Rows from block 7 of the encoder of a small masked image model, named by matrix and row number. Rows with one number belong to one neuron. Each number is 500 + 50 x the weight over its row's rms, rounded and kept within 0 to 999. All counts start at 0. Numbers have three digits each.
After each neuron's rows are labels from the 100 images, of 14848, where the neuron reaches its highest value: "patch colour" is the nearest of a few named colours to the mean colour under the peak. Only what is clearly more common there than usual is listed. The data: photos with spoken descriptions (Open Images, Localized Narratives).
# fc1: MLP up (encoder.blocks.7.mlp.fc1.weight, 2048x512), inputs 0-63
# fc2: MLP down (encoder.blocks.7.mlp.fc2.weight, 512x2048, transposed), outputs 0-63

fc1.738:448471540580514451417495471496447549542494587442483528500523480465554454568463532504437545555402384499524452498532401570464453524474424443362559508465453434456543550513451487523485524560557468
fc2.738:489457541437599477492519457462536573512477465538445604443503464485388529370476508525430523566452480441526527483458502468464528468424503480412491553481384518505425427549438549457534557481426569
patch colour: grey

fc1.727:597468506481663496573580528487437546567491460468483520397505484530517546403410393497549424518500491611538525438595583461518377584525459490501445503449543405426532520590456518430476538565475500
fc2.727:467468588458504571430527459472444469445538499513447448501449458488462575502542504552454468542455554463477383486463501449566542526488499542507473486444500446527598485415522563434491451482535505
patch colour: blue; cyan

fc1.273:460447502515469457443479489492449525450519489531476548541568461454507455466517623463462543531561600404491485530533497451527457477510519485525528533436463445489539432439419476488560520496530453
fc2.273:476561498480491459564574460512557580522437532467396461504496512440435483459476479421513435510573486471527453504447533535504502496581430481452491528376511484420565519578463503490526484436566442
patch colour: red

fc1.760:571517536489529639464577433519526592427511429615465558444553576519468548505457521442507511473401524533470465578458515449507477523532528484479474510457511484440496527586498490567485566524536496
fc2.760:509515537497535515422485511481484470476635517525472549467470501502489388492530505590512460410512456526478532559546504409430403472494509563548430482564424472570388569532575510513426454488456405
patch colour: white; pink

fc1.683:565426505530499479508524498436425469582571594451509544435486434506505406528615462438651549552531491529500526468498447564629500489479495485492478470455518471479637498494542418479514486507488604
fc2.683:463461489525481449489517624346494462566439495523487540473532422434471501459483419539478543461480599519428503562459585478481530497564434544432559563435415430561526512617467446508513507469517510
patch colour: cyan; blue

fc1.52:534531458505532543431492500511560450502572517546545484522500444502480448549381438417491517446589518599485516513493413576517506563470545491495476435480427536410508458407491520480513551480463531
fc2.52:489423562425497491485538492500525477514533475494386531452472466562541443494459542541507518406434561492470512485413475392558484446427506526546482438494456523463543546510469510574508423564506444
patch colour: grey

fc1.39:430461442461544475423419386426433465516467408525485473472540409588538502493527499508500429459523570493464470558514483550569501434546529450566547531520494426532530509503575453556477449499555509
fc2.39:489498505512450566445461522502615505439486485519499480484522394482483525448543449488479444551452494536546551576535501468535460550495440601483483442587575621557435488489481545505412447494392492
patch colour: pink

fc1.202:481514571527484501473489503488489495500405406497391518472437459503547523557501524480431533590555486504525522544378465408506491489457541516529546543508527420439614474493520535601497460485510481
fc2.202:515446495495572449616413490494504526546460479432524476479544551524492453522445507558555491484535533510503543496551521490367525537551497552563457481444482463505497508568459548540413461540413511
patch colour: grey

fc1.305:472570530560611489427543558570466503512506537501553497571490585497588604475463473459549562477478474557604533385591525531565463465583473442613507633504450425566502520599576551522498507527579455
fc2.305:528437416551570535537503566490542450453429501553525483458529533505523474445430493615494588570457514420532463570444427547459455493452542492540560574548507486440506566528461468464511431522492496
patch colour: grey

fc1.471:456520485509436511553422544462541448544553384473372441343451517560499493496412492537516481488369559533582446472476478510521562576483449575473446421423589493553452537494500587430522572555477471
fc2.471:483497475489493534471464517517425582429511572481458365601583524556416524509460616521485501454492562471553493480467471492440490543524512490495466492506575527510531451543607460525570533442531548
patch colour: blue

fc1.401:471580537550478535494458449507527593480509459534515395548439460498505541430563426463561477491439505490504494443496623521524460496554518524537538554520528546528449466612430506438493471540523511
fc2.401:448492620554508461446458568523474604560478547437450489543403524575481464572532510482444483511485420564520443491539438460540488536573476469492442548459453509548541464576531524528515490500509476
patch colour: grey

fc1.501:522625420484563548547575503565492540553514518539549513523543516516529537384500517554485454437540491419529431590466486529411582502401554491493484527546435479529516561584512533544469512523458564
fc2.501:558464507550521434557434556450470493498484529470523420403593455490602567545569518587522542504500498572431515540465556484519540504402510450515466499542460593490556471503481422558508561432496558
patch colour: grey

fc1.519:554464468514496453369372499457443540491418501466506526530490564459516560596437497534512495528498553410517488430445540480549487497470550478503596398491535513399476482454608500523525577552475451
fc2.519:467451554346567546553513479463486476484524529491477544498475457512543479475504421438458580496475582510523460516441501461512422545459502479535480500442502554546443566458531494467535540567503534
patch colour: white; pink

fc1.238:437478540510466493509487555574518591490523660507519474486415544524491551532609506528561509531514464438518486435441437515436453460515520639522447526508473552501457488551535517474459500529456502
fc2.238:509514434544511455587477398480480520496530446464447491447575477505535495501526471556526463556529470489478522515483539464565509451491455519527538453415472468446486554506463509600487466435444459
patch colour: grey

fc1.675:525578494528522536608482464544452514543599351512584515513553567517535474544486539552476607536501516492493540391479523426512507536432482517465503520532557517504484539539542455492604580483476527
fc2.675:436544481529522537421423557426473424458541418437501473466557572522497465490446516452456524512431490475567657552513436452547516437469568504468500425513493417462482550492516520471509436497515539
patch colour: orange

fc1.29:505455444455522466439497598476434506473492466501405496498492412589432440518463451535453526535422622611458482574566500456487467608523516477490557540493590501518516482494579493506405504421504486
fc2.29:510479414502555526508512444449528468529460472454468496540573501485381444477501499478539515586559499581443564452479518550539636549584572467516456471479522501434486551538543481554428505598469489
patch colour: cyan

fc1.615:475475549519519527500540421513521571452555526505430504477497506526439409517439452539478475471512541559469477392519555506606573526440600574491485482543479485496504444436501527527486475566531483
fc2.615:408565503454468511568506521542456588465545394553426539489473493547503544533480540575577486483507524571565586573436449638488497452466531473523465384449557485535443424539411484468543502483478567
patch colour: brown

fc1.690:523587494473504401485478525501499512563547494490482558585523496449524496446460484543427460512374541414560477454431462564523499522493543415538512509548495596550450560489500403435517543478503542
fc2.690:495567505536513469592488502492501463578513551594541500504500497363529486500535527582495491536514494500447488436494547453563479533560503540537507478524495535512482518490436588511518520424535471
patch colour: blue

fc1.186:498474464518577565414519569568359457476500538509468464488528528583458482404462425493464522486607545434523467468416445541399513520483542531546472533593451443466547524456407427489491370507479446
fc2.186:510515478505514487500533581516477433519521560519464480532501504501511544497482487540560450475482575535430492490406388434460481535508477444462451307443439511615482408476566478462409576489497517
patch colour: white; pink

fc1.76:492487585432545522468435510503462493430514346538474527468398484483513500433468542524456506462496509566485526627475542462491525403502514497411469484541547436575509462560465455508516456519526527
fc2.76:492523547412439467471504511523499621449453472471541496481477555475517468527541448485484482439558503463449527447557497416587583532515493536550490485481490512485536558495532428546422570469461496
patch colour: grey

fc1.188:550440469411511530550463595485574456418439433462509515488577497480529571518492481528598467439455552433541594498457584530457629530432513536485518540506563564488498503544527489505504495417501496
fc2.188:482540523348536505490464580484458434484468483464550483445446555482479449469431550436516520483481491361502394550514519473417515439455432630546541535389503451469436474415552493507471436614534568
patch colour: grey

fc1.300:492552468513471627475476545443532542435553459535455482525450528460521492564536492494506512591520472449489560459448458522474613489526510529526452435461488504498459458548416555486451460474532436
fc2.300:530553488469525601508500551548463559453556442582490514456478441445476632578504560465428437437479446547526517462482493515518589490409444419504506530473568501488459493533530579504560476484539505
patch colour: grey

fc1.538:424587532489549377440526442521402487480515557527532440544508531491540551442538475491544580474498463582553415509468455488510533524576521496482520471443502395539458526500549449504416527491502584
fc2.538:530513487542477471497459491501511429453543568546514456576507582477529508532523424551472581474435501560525473526459528417468522467532500438493557542504549512473477458613465549554566507450414528
patch colour: grey

fc1.755:445524583482474512457615505507420499518548522488492596529503555478542521530478538542506526492451489487417453574498574454519487500455495497492485447441523552451570524465468498479467509493447471
fc2.755:513497511479473515526542503476493499443492530481544561539563476507559492532563557507479480473552515533533420571472585571498533575487564450560519507553512381536469575564556473475522529437475513
patch colour: pink

fc1.121:348500566450534498534594511491416590448475431509450564447486542498536506480597552551486446561489509439450476536504554435487457508527441388518507474544536513483505452555499492548467541491522451
fc2.121:496460485516489558534511578495494514499493532479579391488560565548424470539529485627527534409453531433441460519498530443566500503433487544497525617609499427539505601537418531486451504401510472
patch colour: blue

fc1.435:476535530574470593465591474461479482353437508570579391528572520482528525542512409598559538527412546654519527464397467497565491503547493434423506515440511579550551525516543487427460510498444495
fc2.435:503496534489500517524491527475497550477439447510402447503521498534429405464563496497595485472428600504474498548489445570487527479438524421505503600516459519456490508509565448467568454431504536
patch colour: grey

fc1.100:528584518455452468474465510469557488601513489571603480497634505374510528557537565467491538552483590552498564461449496498537426520487473521541476467548486481513511477444480520526417489453530454
fc2.100:451516594503435413477438484472579499501508432484581494583518496505472477554475500529557480556459454500518501445498461536474457544548514458510541488430502493483441450498422510462493491505440464
patch colour: black

fc1.324:555450548455507517467478481505488498497562515485545439507463450450543529441490554543513515482537445527461532415483491526484462527580452445570469498530494501483435478440549419481477538478543488
fc2.324:500561463531481507428551493482414585461606458560490523533400381634566495523470470514487511508451532519389388490562536561532473484479525486554463524572559526459575528562482530478518564485534519
patch colour: green

fc1.545:504585545539447420514461495439487471498495604451590544505497439565493498465496551547533525489505564397541502446511520632517539484390541468477509461476433339457573530416485568514554513523493533
fc2.545:517537437623549498537442494437592448557443370547496473459426496473508493404485500492482493447482451511521460501306534474409526578550565516525540584595526545505529461506556444521511463541493498
patch colour: grey

fc1.80:527521526541401435543494534510473455509566423459474545504511543484490488489529445506499505503425585486510440401524547536423458448447406450485480535475540569422488571547604424509539429542516511
fc2.80:491502509528523573486470428469475506540505555558501517440440536500505501492587467504515468499525391496485437373547454538412584472515549569472480473468479589580458443446468440477543504507532555
patch colour: white

fc1.474:516458566468432491519499465427451464496553415469573446557523549428431488524453514494487554549537481463461535513544523486449613512517537557497431500400531529497522454493455474555455659513552519
fc2.474:495577456569470524561607481552452548532519457491420480515468509517498648475477479546383442449447591521461478528482513497458598461552444477501444460485542403509398513525539422470474548632528436
patch colour: blue

fc1.419:639574563584562491510519509569509435421571405454452471561445552464474430484455559511535457482513560460503433390508532522500512483476540471569476486506509505601389521488512512450503420452435526
fc2.419:417465421454616498517477462527510458495493466512494464528482438477534495514554478514488584555465501632379535500469548471504532522387439502518421528454512558541513540492516527571514470494500545
patch colour: red

fc1.745:448564418458418592523522508459572487482468510500482565462551412514435497461485368506464502564529478437486472456509504468522475445545450515551637457490460488616462560470461454496567518555463545
fc2.745:560521493415492472516489505425539431499511492475552575555491501498538475398548385486409465468484561569501447523594467541521544567602597452500463575490575558525464457532584480468352522473522504
patch colour: grey