A small masked image model, trained from scratch: soap at rate 0.0015.
Rows from block 6 of the encoder of a small masked image model, named by matrix and row number. Rows with one number belong to one neuron. Each number is 500 + 40 x the weight over its row's rms, rounded and kept within 0 to 999. All counts start at 0. Numbers have three digits each.
After each neuron's rows are labels from the 100 images, of 14848, where the neuron reaches its highest value: "colour at peak" is the nearest of a few named colours to the mean colour under the peak. Only what is clearly more common there than usual is listed. The data: photos with spoken descriptions (Open Images, Localized Narratives).
# fc1: MLP up (encoder.blocks.6.mlp.fc1.weight, 2048x512), inputs 103-205
# fc2: MLP down (encoder.blocks.6.mlp.fc2.weight, 512x2048, transposed), outputs 103-205

fc1.448:428615534547500554477586485511480503565531486470544493486547511526574560533448501464498512523556532506500533424543502566501476489514518513479489555553532551484514479470518487441511535444488480433497425530510453512479568522502546529536532493474431507481553521455482499505428548457531514476429486476511439484530
fc2.448:520498568551434531465480470470512492530506492516419530410470530435602404464475479470488518518467503502497441496506552499504532542494517504478470527493444567533469495446554549487604485477481545493478492474483572531473487440461495486489543493512501487471483553448577513487462506556456439447488484523498454586468
colour at peak: pink

fc1.604:487501523405500498491554520461534445444543524521423521516468500529538556437458490485551474535485485502417468560524517519460504544485506528515489532508470474471493555487486515509510505441532484581563454523507510497442547441468446544552478499556477478450512510543452517465538571503471465460430523514543519436481
fc2.604:431531496544562412538471485512560504422641491510548501472542570438513438476448529525487479534477465520455550532502490411546492461526479500484507492493518510457510456462495520487537532509484536543471527529563522488554457486508492478416528509483434508486570597479500513511534517498512499486433611559575477598530
colour at peak: grey

fc1.681:483487472486435571522573537534479454509500497498484541556434492481451442492470437452579454515540541454445434499552527550496500503505463528487505505507513488614570443514508578485453468448507517373448512510493479585502493503497518543481503494517571520492475470481509520486507467541534513503535493585483512573534
fc2.681:488547523474484504516437452472431503545515433460570516494502457391460520572536485530478447518504551488449517585523512417532478540452476566538508509512545504534532471532569557523504529548554523532446497464522517532569473449519481490479448416474460510540485462529529547503491541477476488497544578479515476512549
colour at peak: cyan

fc1.496:597488529558492448540493557448462512496503463503427515496498558500490478489519493464539507462507481522487455571449599583477478526479504478416475528458514447508494497517456525453362464485430493487426528499523509460499487541479483522492442479520445539488513558534484524485489464500464494455454502534447473558525
fc2.496:502448555476478539478525509442485524579474541472507541486529534460468526514473524499450497511528506485546502503507513453481561508494533509487540553521518434469492513460520516517508443470508427508510537445425524516458489552453470466570480542540551514408533492461480536514480532453495478530530466546500565523497
colour at peak: pink

fc1.391:546508428471507520505494512499505473491528496540467488494470528475535511522489490416509551484457569479500459473510433552496563460488543463448539481482546578479580483516526530562450513512518386583484482444545445532470469456546458544524562508444509529521507498500437575462465562564555508471452503559497528532459
fc2.391:533489528474417537546483453450508539617510517481490515482435501455482530543489561487502542466554465522439526514512503581466442492511518552530465492481515539542509546568482491488498510553459566576582470466446519478573520528478564537461497430571430512478472534463585525447515478532495477447427461600563508552520
colour at peak: blue

fc1.660:462486528434508476464502552495532572484517510538475493502473537508505482478520613497599471478446535464589525540551536459538487508491536492438466492533543541468513519532463495524522487479499517519449490498473489471446493437457460510501437480559431557474460511458467509510541559452493467518424486461429504486548
fc2.660:495467501491514480493533592517493530524475519574472467464487575556481511467533550509611567478499512488500509438470546551542500492532471436513449539475508480549463499548443450542546594486478480481454499482457458475532442550540561521469567509450504473497495502467505451475569514567527515502542538474517533582513
colour at peak: grey

fc1.543:505467480513485497469464559541468492506536500492535509543427517480535540482523527535447528448594503447497576534452466469559457560481481551453534548524592488470517517435523448461467510427520453573418536534494532413517504490464496528546480473504477568484397467541467588563540481501559539543417528550434450522470
fc2.543:474471525460569519447476501459489473556474484478504483524554473502575549483533511498471437428510484491526603499539473494608507622489514434532508480474517526501437572472498498550488473530550527494448443496518480463508469415494503451413510526501438493492449525491465543436454484469505455502464441521573462463473
colour at peak: white; pink

fc1.224:458522531415448506490438489515560508519491509493522465422496548479587423550437455535438547582480457527595432523461451541460494489488572439501486489527586480526565440469446524510522526520473393463516520506539528460449474504479375431429525512484486532442520502488547544470530453414492506496498493520470542514517
fc2.224:475475473461515469505524487535480437462560471518475513448584526530506531520531514548444459498565465525490474481421523522442455577485467471524494468419449461500580477475482398472501428509454435473413542495565480578467489562489481457527488454528490564458601576523531508491521524496467482508484563528480527486565
colour at peak: cyan

fc1.504:501536498542584548571530466576454539482466522519533473536535543419461562500468503434496473496582563476521499571432547538476481503535543484470461595513471470549555529456510472517502524483519445502446440565482473414477496456458455554536468466516459503497522441466450464500502491526518572430495476485469459487420
fc2.504:497492468480519529533471543426511395454473479417500474482442560435591557464553445514470476522546529479564459489483510475455455609495519472523562472499504520486492479501490491463554519473507497496539471432533464495505474455569468487511475562482464506571492535511438522459515537526510618491493472403500487430456
colour at peak: grey

fc1.602:504560512524424489403500520495448500468542452486538549574542572521481593553496456487440520542568531519491531449456487531448546549489446540509475537567501503439505529540493525484531456521415542535508520482532571533520552488527494515538442480501466496547518499457557522499437503468546461468452498438478566537513
fc2.602:507443538499459454498451538467484557412525497592465536514503521529522511539554522457483576497517429565543510494561466448501501506526527545506438482483519436531515506550461455508469545472525499509480522534450442507461535500442477516429581545503448465482480448536445525483554437564428505497540534589504470448548
colour at peak: grey

fc1.746:492499534476460468540475493500522536565556451495511518479511496417550429512503527484553441480474519403501437449463552523515459478511528445441480521535471547443478511493566514524507510459485477480452502537519467461558485423493511542418499505448500424488529497539454477543512439470508504507481479516468497464523
fc2.746:487523562518471417461492479514463573510544465445464477413531501543482499537517498509454595437491490453474476536462465547585495494545534434506519555475510472530567545483478533488542445544542447507521500530504488492529520577578465522453531464424504531452502510483540430507580472525453499481579563502486520413497
colour at peak: white

fc1.119:486439506503507524504462502494525523517460491507573459586456459539568487469577484452414532524478451493514493517559501511505459469462538534535542579508540491484436482449411509497488558473502530538476428500499511490554556467526466540469488526530450445465515492572562471530555484530512454524459491420534483541486
fc2.119:490496511454440492476470471600495495526466500468526469453530534562467537568469502515457535433541483575432470465535508419526477531464464426515477475528496507530501481497429503517575499510474497497537491539493470513521584527534475499489519532475515500531546488464440612448494469461466512484524493548506579515489
colour at peak: brown

fc1.762:521498479530491505577511465489499453503464514455521501354492494614407526504512490495450518569518480481554483527438462552457465472541526536430526501528533490464480461480535525497548495482436472499524572552494471533469539446494512445555463490457542506535540516482515462515476495535573541555526557488527491487432
fc2.762:468505470538452482503480481492411531515576451479444520422487447534552510548526497466479497399520531535554563452493473538467479513464531532547504497455456527542447511529501476496454454548458518533538489494498511479477455474499468546437512479510536506571446468470480421499494575456486469457571472527526547561483
colour at peak: pink

fc1.57:486517536492537516550454497530513506584496444528536519515523541531464441425470502519433480520527507441564531425499514475496480508509503488532561472411528479562547461506508476490491469547488505572527476505501502494470564437418516471510491476474504561538570474457549555458496542500529461458542462557467496544474
fc2.57:506495463504488513497491566470469530531403509480470459536551536532577548515470522551469509525591541462482480470504540528507449403489576538476525505499536432498538465457552489488566478416512487578486524522539454516528477481540535469526525491486498559506491529591541525539491523529541487471514507533439555560523
colour at peak: grey

fc1.376:545570586471477487491512501500476512503483416504559479499514453515521480454452498512482498539496528425526487418508466541466470541480520491427413490476457508559484426546504523481503451454594589541448527516413566532535492518479477549436500462465549465531562485454517408466565519514557519495495474551479535563456
fc2.376:515442502462483420483481531509484561389451508390582529453487485481530539503469508497472542451382502480470498488485566414498508431538496539477413463470470475479504531512473543491517485452511525430463444511508535531491486466499492551517543443561537555492467446439512464443524495500478518509495510445543438488470
colour at peak: cyan

fc1.744:546492468574545491465434501514456415509503485582488555478558442474540461553482506534499456525486478480467563471531570516505462522476483462487548587492456509459514480470464561493512465476563492480497496423520538480594520490469460509540498517513528523492531531497527510562471558465468436462455522491490513448504
fc2.744:479561413463490569448510468493483516526495484536448567562515494518526513486511489519537509479572423450538474521511482522611424514477515456483534517480498484447509459549562532549584550482489546485500507510543556579528491423560507508494449506570489533481464467497447541508535466585515522594583567453432548559435
colour at peak: blue

fc1.347:488487448513501479488557546544563535411493525429478502476495451520488466448474509502509473514511521505567501484537460513499472497461511488496497471536506512487500492524498522505547528574440504534493626447429489476498518519439576532473533492515530522482474482545577529509441514547490520486510501489454459440485
fc2.347:542480503549471508467517472506530501499465457583499495495451543428465528454489492554514521515454542530509530462468470490472522580504429546523563492433529533543534549502427520470543492551576477508556489505509545458503517446511493523491406469515487621447577483509515400446500519400533515510492549509508456525506
colour at peak: white

fc1.460:546474494433482548484556503520517594540500581459540484585485542498482461535491476509482518410483516470504507539525461487559504547545452431492526468415530510455572460557504484457491518459439408533478464485487492468545538533560554497490447528429530483486464507514560557482536563466612500487601503571493473400511
fc2.460:495484483537529465550493508489456481534494459492485550483488527490550495499490565511483531479507510507454499492495534469478491527476502458554467482530516498530466469575543514527444543548493477468488499509421546489586477522495485473486480589497418498498557419493476431504521537512451477475388454466549548499522
colour at peak: black

fc1.758:436537463524593521528527518501481495587541582465542523439497560517455615512453504562426511455501539404497481582523414461488455431448512479553447481463493489504475462549506476426504520550524510515514502590548559506539515488436547515540373488486546457550500522446473516558487521471541554502441515500597551584455
fc2.758:483502435460519507512509595607457542476462523499440480505556532488519431509473588534492533517524461514480529435480495517514487509540511507540449524500539533530475480507482472482486487453458529537456526453417488506475521542528453488517402512501494475567543527509430496449482452471542424481575465453506492529450
colour at peak: blue

fc1.562:509547479502531509456511542478472482523562519505542540442488508547550523519526534427493532503488507536515462538529536468530573492505524479536490484536550466522454529503436550511465494559502421440493496546563485481473499471525511534474522493458523488583581504521542484529599526460462589504475525551477474489551
fc2.562:495500544437520473499475510459489497545426474563529472535543476484523499550504456475511514411562425498522576484565453540472443526439509508509484501470544463527539564533559501543441525500456487542463483518511488481465478486499448400511503561514523467476482513470492572543514534476495509478554471411498489521456
colour at peak: red

fc1.110:518493502471491499504408427478505542538483545492544454503481579476486490471466558553490473420504520478454522490468494629510410541490485422469478489439495536572464485478546456439508506523518486567444428449536460520502522529545492473505473527487501440555426527493537491457479452517431585495464451541390509518588
fc2.110:539529486457420453447469510541450505485538450521500484509439534497421399539513495542489546477522546516536479542462413480486529502495476544559460462473470467579502537641469500493544463515549553524417555513478433554494458451387480458544489543488442526536520490558490482544461514483546592560457527501419511495454
colour at peak: pink

fc1.765:552465476538454408410503504536553424582436602552479434444413496467489499545484514517495463468508474550477493522557491514467545453507494484511518516440489517490526532489462531628522524561529483484513499492549491540478602502497524587516514545548540505503557471550433469515569478460486455444525471497489596510488
fc2.765:482503521475584533469520529600548464417554590508516487505492535468505559499533520494457519506529576512417462452505500564393499536489456583521542530495511545552432441502574531509483462530508436430523539545477497422493495480424500453446450493472504487465414537424472496455458524438507495445491466493522447471500
colour at peak: orange

fc1.23:455502543546486471452469551581523504507473507518414573464518490502485470458485513552534550432541577474468553498467432455516609473499453535517492572519528544489591437400541541578473513427540500527495520485491490487537462549463469466473492468530516497479569438515530496482466487502459454505472507476459490531491
fc2.23:554527504479466517457491554567502503431501488511542497488572531458487443533553544506485521479552570474504595524504575541506533416516525545481522516497467559501527465498466555551585518453443530510542540433423447484497469531455493568506505505582483565508468446500501508477573437521488453562493528502458465452541
colour at peak: black

fc1.141:487457476498446533493461500546452537438488481497508517535523496517414557551476489574489505508493522466508542480543411475436535505480526470597481594512450553592560459543543520535505462481502483443472490463491510578550433499489506510522535462487568468474522441482532486483505450516490448574456443437501461509433
fc2.141:487483490531455554488481390500500479458495516525522482439502436452466516585495512551512470452461572430539416561536473477527493483575488556515488515531427484564542513465476473529514514426506486464493481487541550501559489459466470508437528463551437466497482506488453587442544453499530473436556457529562451468474
colour at peak: pink

fc1.708:512472452430468452538474492482455529541535498528485535531517539539485527566482544495549485503561447522446512493511545520413465593556543417452577406456567567510544477409551518522473540495415478555531459586513465469483476480419556492479456466479465473440502525490496479518468539481441518452518542416525468531451
fc2.708:476510516429536498492503556521455500492481504532522512444469506529559475457575530514519506460481506596492549473557556501501503466448445505501497561508425526497499511472510439503453421480457519514507485500429439557409487574550504504566468511491525542464527518539492568617515531457562440498498521499513533580516
colour at peak: grey

fc1.459:491596491502493506508511472490544478554502575507485497441418572465497468543545491495525449423447530483503476558520489500430441566428536540501509563541460488527493502488463431483448511459463499519522452443418483493552517418513529514515498528501390507484544526530460484534535533477470508449525519471490524508508
fc2.459:524449560537518487516506459434523556515483504559495426532532477453484554428527518500535483442453528489486504525527533502528471579554601586431524479527518512503541495561513485511466501486495461496491496472601450601544504534515517544561523456492510466456538448565450501523514540527496477489480540469463455517449
colour at peak: red

fc1.559:509564551541477549507502526537422464521511514568425475452492535544498470507489469453458524473482453489495485499515436424474541531437529512476547479449521531489426458504511508506488470505533496471463465452471602542489433438463536476461499505463509443520489498542462510433396444524512472514516576451512506456544
fc2.559:564473487454586453499467503536533571461475488521377472479508522568519540435526485510413516462501482578420541464515516440522538492448493447509491450525573427503456481492508435492526522503583439475497460490488469447462487598455522483576504535507495584472459478527508603609529528435538513462531498504529497451479
colour at peak: pink

fc1.314:489484507437501501450442500528430529499475436449496459472506497452440534491502494500486479499473479570543479480531441558543546455500470514430559420447459509481534428494429500517457489547422498528497446505516486562511515480384462561525568482506485541482509529483435492459433458444535548412475452544416528501502
fc2.314:561505526464502504482471523547451466492536525502534553518547514453467482559508539425472483531426397513434505494463525517465517453490503546601530496534506538442498498469410446433452510472484492500565522558499473444515512479587536557460574575431456473485478545451514511452455465439455554544455553504462474555493
colour at peak: pink

fc1.173:455510559574481519430426507511552548438417471436538525545499510474442468485490501534496483494487506567478523449507494505494545517489480519504496521506495507455388529513575413493537485459482538468500485499469620528453494482549541536476493503501465589506545508481493497489525516512521528515478505467511510540552
fc2.173:512462540479473554518518530497530449499525549440482500484449536542481421503476517509436523581506526450479570514472525479488419513535435419453468539536533502409521421534522566518519474499454440456499456534555439491471546531470576473549471509547463507556542465504556535515425555496478537531551571561511449513538
colour at peak: white

fc1.272:593449514510553589486459524521579460454482457499566466455480582486485520531484527555472467474504492454544484464501511426425591472486534451487571534465462552460511486466564514500506536442441453564457502489572506497468495533471516516502445529419466505566550481506503565440486423513476535456406464465511493468495
fc2.272:497495518505467450514505480474506456538471513493587475454482476486481478526533480513558501541403595413459486474491404505589486470438514466540518457484416453488367526553506519448492547478428443568431566493501480504487446488547522528519532549547514507504430555533501536521490538508430493522547572550510437445439
colour at peak: red

fc1.587:481457565481449543491533505455470486508522510474488559434512510467390531523458475451478522608492503479497543485549487547492460496510522553526534546509425511411569527475536524534488488493556530520502502479509529531522554482531479593430389544517465489558491479542435585496495458492518518544486522487513467488486
fc2.587:407465471489498478512476537537489505527419475543469520483459501502552600529498511502539530549630510502512548485567510537551506481542490492449522513567491503430445540483468543487511532550532536548447532435513432463491421505514545507522459579556428381512490476514516422484527493472468505431477511551535548506512
colour at peak: blue

fc1.436:447530498516497531463502470448457531464528517523498472474468498480536498489479504481473452518481490552438502546500507459493517461473509450562498530539470476568497501483488517610510499491584574524486486439552550477505606519505513407545503525466549468517525447491503497486529490448546509485467532483457547540581
fc2.436:573511451455433443448495518415569557526437430448463464507490545468467570476512525555425496627556485541453501518597495522431508523489555595533487539523511461591478575560503505459552505411446435438517599479479521522393530460496491487511483469499484472459499530491504436469514442519522555476531512511499574531542
colour at peak: pink

fc1.726:517532407557537486523538565553535476434499546543474465488448503458361494451522390563572452438542511454502549447536472456464493431488432447487480488488444469454544528450460451537528545514514538485481534480495518535497485495413585475540478442443507519454506559516548519459467515491503497570448426552495415560524
fc2.726:517488398467504495582485543502529469482463582505464460469449552478452515517493473489490514509528580584504527436503533467431484452492491472500476509522483431484524493532498450520494508478501472470489491488593571512459478499429491561476489527592479479499539498467515538499467508564513475543532530540432537492487
colour at peak: brown

fc1.657:530507481514536544513542552509512495524523489532500565454504500442553508418527540595460506558514500481468489502465534517534563552461463503526486445503492448525536520470465454528559604455510539512479510491468484444442556565527571427426480521446524477387513441431470501515500540545574503546518494473566511496479
fc2.657:587539566566432441529527449489466498457468453555495467478498511490470497453565471490458561507454468563478473507416486408492580518508476471562485471491528495519493530478537485559575476442528441471466466490457547451498495479531541489528452426563473476499468536607465523492481494578459412529467464526494508480523
colour at peak: cyan

fc1.197:553452442566493545546426461545562448546524478532477488565479526434428565512536519468561485533523424482504431484518545455460495500514552451489450481567522519528548538487461536557549483554531476526453487483549483475498529501517446451459516504517506502553576478456549541506460464497479485501533516561478531503472
fc2.197:488525578504481459428512510441520486485538509421500518532513577448510444617458478544512558448502514599511537487483494438500501484460427433515553562489445462534533531512509428467503494509458472562467531567493538525448474531538401511523553485460474561495517467535501451510509509441447494483508536476536497489518
colour at peak: pink

fc1.251:546484482609578530556495524526479541554483400537382489524517485535456525491479461482554511549501491517443478548533503454460566544468545541486455499472489551436448464552527474500490534514524513559506495458448537608463487471485477392529446524468502550536392593425533508582577492504487486533540484551458413482479
fc2.251:544490558510505471581492435535436487515548504424519435521441513589409558532502506459485495496477474474484506474550506569514508441492430552475600548493455451508526513585458518514530528451475552534441504465412489445499578589541535536577540492499541404455494467530516525525542572424520497549478550522477521484480
colour at peak: green

fc1.220:448481466544515515523456531486515509493524553454464490507498478553474511584523479555458489526536612490502473448512504460490506527497518492511477500533448457538412518485515489458435498517495446463543530530498496562522474507524484506481494517481550463509459440479484535486502479515524468452448509519465512508442
fc2.220:446512457553487508571498463508527498512458484456512500514454462537506557513518499458468501489540550535469554514470525537433537476508462464519595480564467524471483483550496536492526508564585537556506533492482519523489490408551500478514510498479470501479520452492388528524533501491462471519528462559506461483508
colour at peak: white

fc1.729:405404496529512461525557518411530508488538484484528572573501512467482555525488480489530545490448565474541483469537486539511457467464507424551546435431464527528464544508493515485572525469450535449506449544424553490455573461450443548540510508397453498469538462550542506520459455520465554510464535450463539510531
fc2.729:541401545510542496500482447453454434462519491626472443517475519466465510535535449426555488533529471505455517549551519551501520445499463512460463439485462494505506507524487551496480505526433525521435489525528497483530488477596520542459482476464459483529508447530467412444502481474553456456470503485518480408457
colour at peak: orange

fc1.178:546475452527542481445434533479505515488506502537440473501508476576513529424464439489540469433571440585460432521591457513506571479567564515447509445556528488501598455508545495484472464568462532486493453466530553528494587559498529504567533436454479577483510408457525496498589511452513427425440539500472529579468
fc2.178:460490478534595535568457496493521480479438496462477427533563517472506578479538516517416511487476522479517483505535443518590504492547486509569523477433473503421518464496536501465511426442494512449483507455530469461531482506509503483500528454464482491464529528486466454480515466472520527490538480528528452419494
colour at peak: grey

fc1.339:538453475470481541525486520472489443435437532491514473480469554493534484487442391447532523520480524457522499491516493491445456556435524475480521535506399467461481472525458504496525549401470462488460555516527490543509510506499504427528580436544433503460435424484504538415529500468402475498503450442472471571446
fc2.339:461492487422547490543553477499514477512537522561490534548487438467442463422512495467481482520495455491489522463473438517561454512478519496463464497515445537522523487491504578497561508567479503529540458488516532507525556537475500479427574542532433506543580560462513488485537555531474466502491464571491443473573
colour at peak: cyan; blue